A small segmentation model, trained from scratch.
Model: 64-pixel images, arch unet, widths [64, 128, 128].
Training: 9100 steps, held-out accuracy 79%.
Data: trained on Sentinel-2 satellite tiles (TerraMesh), 72500 training examples, 24.1 epochs.
Rows from block 8 of a small segmentation model, named by matrix and row number. Rows with one number belong to one channel. Each number is 200 + 40 x the weight over its row's rms, rounded and kept within 0 to 999. All counts start at 0.
Before each channel's rows are labels from the 100 images, of 14976, where the channel reaches its highest value: "lies over" is the class under the peak; "responds to" is what is common among them. Only what is clearly more common there than usual is listed. The data: Sentinel-2 satellite tiles (TerraMesh).
# convs0: first 3x3 conv (model.decb.0.0.convs.0.weight, 128x256x3x3, each kernel summed), inputs 0-255
# convs1: second 3x3 conv (model.decb.0.0.convs.1.weight, 128x128x3x3, transposed, each kernel summed), outputs 0-127

lies over: crops
responds to: crops; built area; main land cover: crops
convs0.93,229,193,194,199,155,191,215,208,193,174,161,231,217,192,200,231,202,178,202,200,208,193,194,192,217,199,210,189,211,238,193,179,204,205,213,217,198,236,211,198,204,198,164,209,199,206,223,199,212,186,209,181,173,188,208,203,178,237,204,185,189,215,210,214,224,226,199,150,179,194,213,216,205,211,222,249,198,208,198,212,222,196,210,196,187,211,242,212,195,203,166,199,206,229,200,206,190,210,205,179,230,197,195,214,193,160,227,201,198,203,231,231,217,223,195,194,192,202,212,182,187,214,248,200,217,189,188,214,103,190,248,131,227,196,224,176,297,185,223,189,243,201,255,277,182,134,303,205,204,258,191,197,134,166,181,271,205,247,82,240,279,152,186,268,238,104,237,197,216,88,259,210,294,179,186,188,159,202,259,173,91,138,279,158,135,103,240,138,200,192,212,153,105,160,148,211,128,196,161,129,139,254,215,156,108,204,291,236,250,110,270,169,277,275,302,155,168,197,196,186,229,135,214,203,209,150,195,173,229,190,192,139,207,106,208,235,307,180,261,163,251,211,207,247,196,186,154,212,273,230,253,216,301,285,112,206
convs1.93,168,154,198,186,229,239,187,154,282,182,233,197,130,230,190,169,208,208,199,241,182,129,130,178,223,275,201,278,205,219,151,230,271,199,221,159,228,215,244,186,178,179,195,158,301,218,248,165,189,203,230,133,253,204,128,228,274,173,153,202,267,189,136,202,164,245,146,239,237,165,260,221,161,182,257,228,209,234,132,199,244,265,187,60,229,188,156,186,222,201,110,209,221,231,180,214,232,189,179,192,181,208,177,159,231,165,121,182,186,199,255,234,228,230,234,206,193,246,222,226,208,204,164,189,188,198,193,259

lies over: water
responds to: water; main land cover: water; flooded vegetation
convs0.78,257,210,210,213,207,214,227,192,181,232,177,221,202,198,250,214,212,188,208,240,195,196,236,222,206,220,224,236,168,204,193,247,182,214,254,187,192,204,214,194,187,245,209,196,204,209,226,182,203,218,226,208,167,194,197,228,207,216,207,174,190,202,205,193,248,219,180,187,209,195,190,196,210,230,205,150,233,209,212,199,209,189,204,203,236,201,159,196,202,238,217,208,227,210,228,195,231,192,226,189,210,225,220,181,198,184,234,209,206,149,203,205,210,213,190,274,206,201,207,214,199,218,183,207,170,190,200,186,299,185,246,128,237,204,162,207,162,144,217,244,170,142,216,199,282,243,179,168,179,219,254,119,254,261,146,95,231,220,211,299,176,257,166,195,224,130,149,226,275,268,188,186,204,213,185,137,207,138,257,236,273,267,236,235,198,224,199,103,228,195,144,207,225,190,188,158,253,261,168,182,218,291,209,129,277,169,82,178,207,257,227,190,261,322,279,208,86,195,205,210,277,177,212,232,287,212,245,197,190,181,153,141,154,181,137,243,178,237,113,92,291,213,241,198,224,138,260,197,219,210,130,342,167,76,224,202
convs1.78,186,120,195,262,237,190,193,191,147,145,177,190,235,297,167,192,191,244,213,135,207,186,211,214,193,194,179,174,217,178,186,127,147,245,208,203,214,211,171,268,216,192,235,179,158,140,203,193,206,165,156,216,242,184,189,229,207,144,209,157,171,244,160,164,198,179,174,254,231,202,210,184,195,117,191,69,205,167,169,334,221,265,195,222,181,233,275,302,240,230,224,177,169,228,118,157,235,220,283,144,188,196,199,215,241,241,251,238,280,205,218,204,206,221,131,205,167,187,175,210,216,184,200,184,188,259,195,168

lies over: crops
responds to: crops; main land cover: crops; built area
convs0.119,192,188,187,245,181,212,211,215,198,213,195,188,194,209,216,169,191,204,180,178,194,192,211,186,200,208,170,200,192,192,197,230,208,202,214,175,193,219,205,198,177,203,227,212,213,189,239,167,199,184,207,189,173,233,202,203,181,230,208,198,179,212,201,181,185,182,207,219,223,194,158,215,199,187,211,147,173,190,207,166,192,193,210,219,210,232,203,210,170,178,211,207,198,195,207,213,185,203,188,190,212,205,222,175,182,225,205,235,213,161,173,215,199,199,201,218,201,188,180,187,177,224,173,193,182,281,176,197,157,275,214,116,297,167,186,190,330,162,254,243,194,214,227,172,198,159,202,275,131,360,219,183,218,129,147,224,131,238,150,229,211,157,153,19,277,205,196,226,128,181,190,188,165,211,186,197,165,174,188,210,112,158,204,109,171,132,277,212,234,207,165,183,220,144,247,196,166,111,198,240,188,222,170,189,217,290,172,250,129,182,89,171,121,225,142,244,254,149,197,215,179,175,138,146,151,90,213,143,206,136,163,130,181,114,168,182,130,142,179,193,125,96,164,160,234,232,235,173,257,277,235,124,203,261,121,179
convs1.119,201,150,258,185,205,243,129,249,185,175,171,241,205,189,159,192,214,232,130,192,196,237,231,224,252,226,184,265,216,230,153,78,218,201,147,177,216,173,234,136,216,247,161,152,245,213,141,193,223,164,181,276,171,139,221,224,246,130,163,215,230,233,189,158,233,123,203,265,179,200,144,167,174,177,162,255,219,228,202,140,196,261,214,159,263,174,230,255,250,207,171,229,109,204,214,245,211,151,178,211,226,200,191,189,262,185,215,253,237,198,302,176,239,173,253,198,299,228,218,236,218,208,209,137,196,220,216,208

lies over: crops
responds to: built area; main land cover: crops
convs0.103,237,221,207,227,199,202,226,217,206,192,173,191,189,183,202,167,192,166,141,186,197,207,197,233,180,196,199,221,214,135,191,159,205,190,192,260,205,193,194,198,137,230,220,185,187,201,209,193,185,204,241,169,191,229,177,160,185,168,191,254,146,196,187,203,222,209,193,223,193,137,199,231,189,169,168,216,236,177,197,192,197,223,206,200,240,166,207,240,166,198,180,237,194,238,191,178,212,181,199,217,266,175,204,219,243,206,240,209,229,186,186,236,171,186,175,199,201,148,175,157,222,168,200,196,179,196,156,197,273,129,144,237,158,226,133,254,162,144,176,97,240,225,195,169,216,159,195,242,201,178,239,81,210,119,72,180,224,211,114,172,388,203,239,159,152,156,249,213,151,163,241,233,224,189,258,247,130,161,115,197,187,137,215,162,230,190,199,135,219,177,175,142,193,192,174,171,223,210,320,189,246,210,158,115,148,118,216,241,214,219,204,214,204,203,186,268,188,242,219,226,206,186,207,187,119,201,135,278,170,184,229,187,207,51,114,228,191,149,203,187,139,109,172,280,187,181,142,163,156,191,214,182,230,235,98,194
convs1.103,217,176,177,142,159,211,233,154,289,171,192,218,245,271,180,194,148,212,221,197,280,208,218,240,253,263,205,307,160,147,176,168,185,174,199,145,252,149,185,188,208,178,229,222,169,222,210,182,177,209,168,146,189,204,138,232,215,92,257,137,300,195,210,216,175,212,140,185,246,211,214,246,240,208,196,140,277,235,217,185,186,173,216,253,184,185,221,192,176,243,243,239,155,172,210,210,236,184,243,166,139,243,225,215,247,194,108,223,216,229,206,179,233,163,213,184,211,152,203,158,86,277,177,235,185,157,196,182

lies over: crops
responds to: crops; main land cover: crops
convs0.42,167,204,225,209,173,178,206,209,192,185,238,197,168,191,201,185,205,193,237,206,184,196,236,208,172,178,189,198,162,223,225,202,204,192,183,162,198,217,206,202,207,166,195,262,230,219,177,237,185,220,182,189,193,198,199,201,180,190,231,180,202,187,206,190,192,181,231,218,215,192,225,207,187,183,185,218,177,218,217,197,214,224,213,247,166,208,209,183,215,226,196,173,198,183,197,207,228,208,180,207,201,189,190,222,203,218,228,209,224,229,184,203,192,192,201,248,201,201,190,211,215,216,240,205,247,250,190,217,219,206,180,206,201,203,178,204,68,272,226,188,226,137,211,159,272,219,179,147,232,146,243,150,131,292,247,186,124,137,37,167,226,205,190,164,250,237,210,263,172,187,226,226,111,190,204,161,218,223,182,247,318,196,192,225,207,210,194,224,157,151,216,263,262,293,78,123,197,195,220,231,168,196,246,84,174,178,143,190,180,157,199,182,191,190,231,230,309,134,273,205,177,137,187,210,241,238,189,151,166,186,182,193,128,413,143,289,69,186,160,216,168,224,218,181,219,173,207,240,247,165,208,83,137,179,205,266
convs1.42,243,149,223,215,142,186,131,169,189,236,199,186,283,243,199,204,162,186,172,169,187,197,177,210,183,196,159,247,179,265,229,166,216,177,187,173,226,212,277,189,244,155,205,171,243,157,149,138,194,164,164,232,257,315,149,217,120,121,166,128,243,179,167,218,165,125,229,208,195,162,147,113,222,226,225,176,173,169,229,155,196,205,199,264,191,210,162,197,197,174,161,198,203,175,128,167,178,203,193,225,212,270,208,190,220,198,200,209,168,254,211,105,226,209,233,163,256,201,181,163,269,220,283,231,198,199,107,133

lies over: water
responds to: water; main land cover: water
convs0.106,235,245,163,178,177,209,180,192,209,190,225,195,193,163,206,186,238,175,197,181,203,196,196,196,203,210,239,189,174,214,214,228,212,208,190,194,180,161,159,191,199,225,184,208,181,183,167,249,196,198,213,167,193,192,206,180,181,167,167,185,196,210,229,211,217,214,185,227,219,173,226,157,193,204,156,153,184,252,164,198,161,184,193,189,182,196,245,221,217,188,208,217,232,235,170,193,230,188,219,213,156,192,183,219,213,178,164,173,214,179,203,157,179,194,200,300,169,205,204,177,231,211,188,157,238,187,223,219,122,185,238,314,145,135,189,208,239,212,282,160,246,178,144,212,147,157,159,178,196,221,133,238,157,162,124,233,190,124,237,190,79,164,118,205,180,104,206,263,164,222,220,113,148,333,135,161,131,222,193,258,219,201,253,122,225,167,205,166,144,171,221,183,144,251,170,160,179,201,272,204,256,156,233,112,214,193,204,126,211,217,245,233,131,204,248,208,253,263,108,190,158,123,229,188,239,251,231,131,190,112,163,212,241,161,186,214,249,311,180,125,141,160,209,90,213,312,158,207,187,195,147,161,162,268,241,153
convs1.106,218,219,277,189,224,175,241,191,215,194,225,184,172,178,183,258,246,240,184,204,247,144,174,232,203,225,277,238,231,198,178,220,257,185,214,215,209,222,188,212,248,202,162,144,250,173,225,248,190,207,247,147,225,226,189,239,209,223,133,223,187,141,253,238,237,245,201,262,126,232,192,265,159,129,206,181,240,211,162,215,205,114,161,219,229,178,193,162,177,211,157,195,97,278,182,160,323,243,257,241,108,188,152,239,165,173,283,190,237,245,228,187,240,221,181,134,207,287,210,248,229,223,195,195,201,190,232,183

lies over: water
responds to: water; main land cover: water; flooded vegetation
convs0.24,220,197,207,239,201,202,194,173,199,216,212,187,167,201,270,210,195,164,230,179,186,192,217,243,180,231,192,215,210,159,221,225,235,242,181,207,211,178,198,215,182,204,217,168,148,194,149,220,199,207,189,186,193,229,154,193,202,209,208,208,177,189,207,204,217,171,201,201,194,215,182,193,192,172,197,130,177,230,184,162,246,202,224,184,217,169,226,158,170,194,205,229,179,233,181,197,201,213,191,191,194,211,212,223,193,224,198,193,195,212,205,185,214,245,216,227,171,205,240,198,207,203,262,205,202,236,173,202,321,199,201,261,190,194,153,178,204,168,196,300,191,202,86,140,223,57,205,157,191,178,248,223,146,86,102,211,108,261,289,143,231,262,202,110,150,182,234,228,175,203,235,227,253,243,172,139,153,248,162,265,173,197,131,159,225,184,237,147,151,274,178,274,204,124,157,230,195,144,222,273,179,204,252,271,208,190,204,197,184,204,289,224,178,91,199,200,203,199,267,158,180,230,209,154,178,217,171,279,174,138,175,278,217,281,201,180,230,235,278,214,161,268,167,180,258,182,235,120,123,247,338,146,121,169,156,218
convs1.24,205,216,228,138,164,192,212,198,170,165,258,215,171,251,237,215,188,350,148,184,270,259,115,188,229,210,208,213,191,267,161,194,205,195,286,173,109,222,239,180,111,174,218,186,277,230,239,236,201,141,197,199,198,245,193,198,154,182,102,180,220,130,140,192,200,196,199,198,168,172,144,274,235,218,181,239,199,268,180,209,205,165,230,158,225,189,230,201,138,216,225,216,159,204,206,170,219,205,218,212,160,196,180,175,121,166,146,187,218,209,132,275,163,233,208,196,152,149,188,229,200,252,193,234,190,196,173,130

lies over: snow or ice
responds to: snow or ice; main land cover: snow or ice
convs0.127,239,220,231,184,226,148,193,176,178,218,222,201,206,241,217,191,206,257,186,167,225,197,175,194,238,184,215,221,222,227,191,220,198,198,233,196,176,193,210,199,214,235,226,190,184,197,217,241,215,200,235,231,187,214,207,200,159,226,213,189,233,205,175,211,244,231,208,176,224,154,216,218,196,190,210,179,200,192,218,204,239,200,214,246,165,233,177,225,192,235,192,237,177,244,180,203,206,188,208,176,166,207,241,237,180,153,226,177,199,200,181,165,224,201,218,259,193,220,218,217,180,198,199,204,176,145,190,215,167,280,178,242,281,266,231,337,176,294,246,176,182,109,221,153,164,155,193,124,174,192,238,172,231,231,128,196,203,175,180,177,225,239,174,76,221,145,276,162,188,143,175,206,246,280,197,277,207,187,196,132,165,260,227,250,291,146,182,143,192,181,199,244,138,165,268,215,223,132,151,140,187,252,223,170,138,193,237,170,151,174,140,174,191,224,130,136,220,183,272,189,163,150,318,205,154,219,213,265,144,227,247,254,304,248,213,270,226,83,138,166,127,261,144,174,142,142,131,185,192,164,161,242,275,156,182,298
convs1.127,227,167,182,188,314,341,217,185,267,148,208,227,195,215,183,197,178,159,259,265,297,226,257,235,192,207,246,274,221,204,158,178,203,168,135,185,247,176,118,136,181,199,176,192,227,270,223,202,234,226,256,204,197,202,281,135,255,128,205,190,243,195,205,208,217,263,168,228,147,189,136,227,238,252,194,196,198,187,165,219,181,214,211,193,196,183,235,192,229,208,135,217,301,206,188,151,213,220,184,200,198,207,178,165,178,277,212,241,253,159,200,229,193,287,198,264,187,181,213,231,199,213,176,209,198,187,166,159

lies over: crops
responds to: crops; main land cover: crops
convs0.118,232,230,230,217,244,193,228,239,202,211,209,210,238,180,233,229,215,181,207,235,230,209,196,227,202,197,199,224,163,170,201,183,231,196,221,171,237,203,193,187,193,181,229,219,197,226,214,195,204,197,225,200,160,232,214,181,210,123,220,200,190,228,222,203,221,209,216,228,197,211,196,234,201,230,139,257,185,233,187,194,191,220,207,186,182,200,181,187,233,201,224,196,207,193,194,244,211,176,197,200,207,222,211,177,192,230,247,180,236,200,226,187,182,210,213,265,137,203,204,153,215,188,195,215,150,213,254,227,194,194,158,140,226,182,162,216,209,202,170,171,157,219,181,150,149,172,230,184,257,252,278,183,118,270,175,179,140,152,93,97,253,261,211,130,192,198,301,146,196,202,227,195,222,259,183,190,177,151,166,150,245,231,120,101,147,225,169,250,261,296,101,162,219,274,215,255,169,232,146,220,196,168,171,112,297,324,171,173,235,175,277,211,164,182,140,186,203,137,165,206,114,114,264,161,176,174,211,154,254,252,163,211,149,147,152,164,241,137,234,133,168,113,191,129,172,123,118,197,224,166,185,77,247,199,263,217
convs1.118,183,201,232,120,229,171,165,214,233,218,192,174,275,206,177,233,212,217,250,215,189,226,218,187,244,238,276,187,171,187,236,78,190,178,225,169,205,180,201,161,219,136,225,185,187,98,191,227,210,149,191,165,189,201,212,202,170,249,227,177,183,219,149,189,265,223,175,158,165,174,187,143,228,264,192,170,194,134,148,171,243,255,204,265,198,245,176,166,137,186,242,155,221,197,131,237,215,251,211,191,225,208,249,143,258,170,266,201,165,184,237,124,184,209,343,194,187,183,278,195,262,230,177,135,207,153,185,167

lies over: water
responds to: water; flooded vegetation
convs0.82,226,194,186,192,205,231,251,188,204,190,238,208,221,197,217,203,200,209,204,182,197,179,195,195,225,224,220,192,205,229,178,197,197,184,198,207,240,207,201,216,236,252,215,210,187,163,205,171,216,212,161,224,179,162,216,215,185,232,219,222,226,205,192,235,199,215,185,230,214,196,228,214,206,201,224,207,183,167,187,214,221,186,211,233,207,231,233,209,194,190,184,251,209,247,192,185,213,210,205,241,215,150,232,182,226,207,222,210,206,204,212,187,195,220,206,183,167,218,217,235,242,198,190,189,221,216,233,225,288,241,297,234,204,200,112,240,124,129,233,192,169,147,196,249,237,181,157,235,123,270,197,243,176,210,261,277,181,174,196,179,124,285,144,132,205,164,203,139,272,216,107,114,202,223,164,128,271,221,201,254,175,212,167,184,236,161,236,129,152,261,194,288,252,245,245,191,258,271,208,184,178,234,236,189,289,188,121,229,220,220,84,163,182,296,118,160,224,305,166,145,200,221,282,288,229,140,226,208,183,197,96,208,198,150,267,147,144,227,123,180,134,154,191,160,270,179,149,119,135,151,248,131,265,111,253,220
convs1.82,217,132,174,233,245,146,285,200,178,173,210,210,145,183,190,164,254,157,219,218,197,185,148,239,220,201,150,289,195,216,190,185,171,166,298,194,164,223,250,239,229,194,195,192,206,227,147,175,204,274,206,219,167,238,149,241,155,156,184,193,202,141,241,248,146,181,174,179,195,211,158,199,247,114,187,238,235,284,192,158,196,131,189,149,216,154,122,163,211,194,186,205,215,267,223,279,249,182,208,151,205,189,201,203,163,231,330,223,201,138,272,280,206,220,213,231,207,188,232,152,201,203,211,197,244,203,283,213

lies over: crops
responds to: main land cover: crops
convs0.1,213,209,183,200,232,193,178,197,186,203,178,190,194,204,250,183,204,161,194,150,208,213,216,179,162,205,157,190,219,156,215,200,178,185,193,211,184,225,179,209,168,194,252,207,198,200,172,166,187,226,186,196,217,202,211,164,215,187,212,229,143,173,193,189,205,213,195,190,214,186,178,267,209,176,203,206,198,216,195,216,238,237,189,213,187,119,248,223,162,201,188,203,178,201,192,192,245,172,206,200,235,215,187,226,218,196,226,194,244,243,191,206,161,184,220,234,200,188,199,249,202,198,229,217,205,135,212,210,220,166,133,241,138,135,109,139,317,310,165,172,201,235,201,250,204,178,124,225,137,251,230,148,191,273,278,174,178,222,162,187,203,181,187,206,121,152,185,313,136,151,166,127,124,147,254,99,278,110,210,143,157,185,202,155,174,173,191,174,182,207,213,126,290,156,157,133,197,250,263,178,186,172,167,227,209,235,156,265,212,183,214,150,183,261,114,241,261,216,148,208,167,200,114,145,197,222,244,128,213,180,100,178,148,161,279,201,187,122,280,245,270,135,194,109,230,150,195,102,221,198,126,143,200,156,161,183
convs1.1,149,200,214,186,242,129,196,218,217,232,207,235,240,219,180,156,163,219,156,249,206,300,151,215,217,229,268,234,193,200,197,212,252,209,191,214,202,219,196,177,190,186,221,220,131,197,156,236,179,115,154,219,177,176,200,227,224,268,152,170,156,192,239,181,184,134,193,178,213,215,164,191,206,231,195,275,279,233,254,124,222,218,148,242,182,159,161,217,193,241,302,113,165,230,168,209,199,217,217,205,137,240,209,119,180,268,225,266,249,203,230,233,259,222,161,250,244,115,218,214,193,208,171,174,244,138,299,223

lies over: crops
responds to: crops; built area; main land cover: crops
convs0.92,193,172,142,183,170,183,224,226,180,145,179,191,225,191,215,192,196,196,143,203,215,246,179,197,248,217,173,187,176,195,189,190,216,182,172,210,192,225,248,177,171,202,211,146,214,185,218,182,254,183,188,197,221,131,192,215,195,188,212,202,199,211,227,174,203,179,197,171,155,185,165,252,215,180,213,214,165,195,192,171,230,209,182,173,193,187,252,185,194,171,200,191,224,186,185,152,200,223,186,180,218,204,206,209,206,202,210,184,209,237,164,195,165,205,183,101,179,195,236,194,206,226,225,246,158,184,185,236,166,296,223,151,173,161,108,300,240,235,169,242,175,95,198,171,270,199,148,131,232,185,205,178,179,181,176,137,205,143,184,216,199,204,227,237,217,208,250,131,147,115,186,251,132,215,189,204,158,163,187,161,268,290,204,205,192,267,244,196,167,202,247,217,93,217,110,213,120,190,100,178,266,180,254,240,175,179,223,211,184,167,174,207,137,210,119,178,264,257,271,188,186,231,295,152,216,251,121,180,144,200,159,259,226,87,201,208,315,174,230,163,123,323,155,208,197,141,151,233,172,164,155,203,92,162,100,209
convs1.92,188,189,245,179,181,213,242,165,135,257,244,234,191,146,170,225,168,219,164,283,228,152,254,242,186,171,206,209,267,271,237,165,137,165,169,251,270,165,165,231,172,201,162,167,221,187,224,214,235,155,198,240,187,165,159,225,207,149,165,200,258,167,186,244,180,200,272,152,273,157,210,232,206,270,165,227,171,161,149,146,191,320,216,148,198,196,165,201,196,220,181,199,271,179,190,255,188,164,291,145,222,236,220,169,159,163,163,220,221,195,172,250,131,247,180,162,169,181,181,188,209,199,303,189,233,141,182,245

lies over: rangeland
responds to: trees
convs0.56,217,210,209,212,200,186,202,203,219,198,214,222,195,233,199,203,201,237,205,229,202,197,176,197,205,217,223,213,226,197,199,212,206,199,220,184,203,183,191,210,208,244,197,195,238,200,214,199,208,214,208,190,177,233,246,217,187,265,202,199,240,210,216,209,223,211,219,200,209,204,230,180,216,225,212,181,213,216,197,209,153,177,225,207,212,230,170,220,180,210,211,203,196,204,195,173,232,200,180,199,149,227,194,210,215,181,200,205,188,195,267,201,210,229,153,210,222,188,209,204,193,197,190,171,197,252,183,200,141,236,178,217,77,121,167,206,137,202,244,206,248,208,211,69,176,185,57,137,213,230,252,191,96,228,282,198,170,254,187,291,146,220,184,202,166,233,259,175,265,143,225,260,220,189,91,186,187,175,182,186,165,130,183,209,159,254,167,152,148,192,225,334,194,148,162,250,196,210,262,151,152,252,195,297,209,186,183,135,212,236,132,98,231,146,179,243,177,138,176,133,268,162,145,118,190,164,193,179,207,312,156,178,218,262,130,165,233,249,255,300,219,141,218,232,270,266,198,280,128,164,200,257,312,185,261,165
convs1.56,201,166,171,258,216,263,232,209,225,311,204,231,189,205,257,223,138,259,173,209,207,245,202,217,213,209,220,192,192,243,192,215,198,209,126,191,288,162,215,254,128,249,254,226,187,241,218,212,149,239,208,166,225,200,198,184,152,216,240,255,191,212,220,169,184,228,140,188,168,206,260,176,207,250,223,150,280,152,152,233,130,133,175,229,190,264,236,205,247,184,200,149,128,233,214,179,212,224,185,157,216,267,278,244,114,148,162,156,201,217,212,230,176,179,212,237,230,164,193,256,145,209,250,292,205,240,209,120

lies over: water
responds to: water; main land cover: water
convs0.46,209,227,244,227,155,226,218,193,158,233,179,201,200,161,229,178,190,204,189,242,166,173,188,243,221,199,260,221,108,191,189,231,226,198,198,172,261,193,200,229,218,168,173,209,211,228,242,212,188,165,146,199,176,195,238,212,204,202,153,203,227,222,238,248,192,177,199,220,243,202,224,166,213,224,220,251,193,234,231,203,238,202,215,197,175,213,187,184,208,196,193,171,206,184,193,242,188,218,230,203,205,203,216,180,186,186,200,184,186,230,219,192,210,182,156,213,216,231,160,199,240,228,181,196,226,209,223,167,98,264,183,211,298,191,193,291,186,181,205,166,181,313,239,166,217,187,254,307,225,160,157,226,229,263,198,201,238,250,245,238,192,187,240,76,218,220,170,146,128,275,230,159,208,209,189,123,216,144,239,192,198,145,175,107,120,163,193,160,223,107,236,180,305,147,217,301,274,230,251,251,229,254,191,209,120,236,239,186,128,279,223,252,243,262,182,207,238,195,229,187,195,141,74,239,231,170,261,181,200,202,221,178,178,175,137,127,138,162,183,256,131,206,230,237,233,199,248,156,257,277,228,285,263,224,252,139
convs1.46,186,209,208,164,226,204,211,251,185,226,208,162,166,230,123,175,147,227,215,182,246,225,185,151,240,170,245,198,162,192,233,202,186,261,130,234,224,193,215,219,134,73,173,216,179,155,156,223,216,221,178,165,158,193,118,233,235,129,181,254,93,203,161,196,179,181,147,280,146,193,239,234,228,195,163,185,167,200,224,158,226,227,201,216,235,217,230,209,161,222,169,143,246,180,240,278,167,175,278,246,256,139,251,192,185,175,162,237,121,271,168,159,187,174,217,143,250,140,192,129,226,214,209,136,204,196,194,218

lies over: rangeland
responds to: crops; built area; clouds
convs0.52,186,194,210,196,182,167,196,224,182,192,204,186,182,185,210,203,188,178,200,202,201,160,178,144,192,154,238,202,154,196,175,183,221,203,182,132,206,178,206,186,181,213,213,203,199,196,195,199,187,218,180,185,213,170,184,184,189,199,144,181,166,200,192,196,202,167,175,188,188,174,161,185,196,153,186,207,198,218,219,226,189,185,189,169,212,215,176,220,209,227,208,191,176,225,202,167,173,193,148,154,202,180,229,200,209,216,187,200,166,203,187,182,201,193,199,156,204,254,142,187,242,192,211,185,176,149,190,181,155,177,275,208,200,157,203,152,237,184,232,135,196,243,264,97,148,133,198,208,228,101,246,234,170,104,163,212,208,175,178,155,106,241,239,304,155,177,241,131,81,187,235,251,199,187,110,223,227,218,97,157,207,182,202,194,181,198,191,246,201,131,219,161,175,190,198,158,124,147,174,142,176,245,237,99,247,100,261,185,250,220,85,261,271,211,246,97,127,109,207,184,217,183,233,150,216,236,177,155,185,133,285,162,138,118,133,156,266,211,251,105,273,273,159,239,199,171,198,214,92,163,163,147,204,166,250,216
convs1.52,148,229,240,273,292,142,198,252,195,205,273,197,185,192,167,296,109,197,184,237,251,170,231,247,159,185,251,190,169,221,146,243,175,211,259,202,247,213,190,229,267,172,218,214,274,189,165,242,175,218,294,155,191,220,217,223,190,208,214,241,181,224,146,203,158,205,202,206,182,208,215,283,237,289,200,229,245,209,198,173,166,236,238,242,233,299,136,142,208,194,126,194,176,182,192,157,215,190,248,151,182,157,222,213,168,189,219,172,221,252,229,218,188,242,218,239,168,184,220,169,110,173,166,151,139,212,220,144

lies over: water
responds to: water; trees; flooded vegetation
convs0.120,228,203,168,185,218,217,207,208,179,227,183,195,202,214,212,192,229,193,200,222,184,170,202,194,209,192,159,239,177,201,225,182,208,177,205,223,146,197,219,203,183,181,198,170,229,232,161,214,160,222,193,203,233,227,209,224,236,166,167,189,199,208,203,182,217,210,185,219,200,226,199,189,197,213,203,229,140,220,203,240,236,213,230,196,198,198,191,161,170,197,204,159,214,198,157,186,150,181,161,213,193,188,174,197,206,216,235,201,186,200,212,171,194,208,210,118,176,202,210,189,189,213,205,168,194,160,264,186,221,228,174,137,239,321,162,231,136,247,50,129,212,198,295,245,168,208,43,237,182,174,173,176,206,137,241,239,268,250,169,233,164,211,138,173,244,155,280,157,117,132,181,167,119,157,104,220,326,220,260,212,189,178,225,228,162,179,163,226,205,216,201,135,204,220,189,257,269,257,151,202,190,266,216,306,212,151,234,255,119,143,229,120,199,258,163,223,277,166,228,220,132,223,201,160,169,200,184,202,97,166,135,174,163,110,224,199,153,188,155,149,195,197,224,69,238,181,185,210,242,133,164,261,240,234,233,199
convs1.120,213,204,133,171,225,225,222,227,184,141,209,182,195,212,260,210,172,152,172,201,220,208,155,189,214,207,183,248,180,179,186,231,187,288,270,259,254,218,235,181,205,115,254,167,161,175,140,281,235,182,220,191,234,77,244,228,250,159,189,189,249,136,237,179,187,219,202,184,226,307,205,195,178,184,169,238,149,259,201,230,176,213,147,235,207,246,191,120,209,195,263,220,190,188,101,185,187,189,207,149,246,176,277,223,161,211,234,194,175,247,251,226,202,251,276,183,193,258,258,181,157,242,177,161,215,253,239,173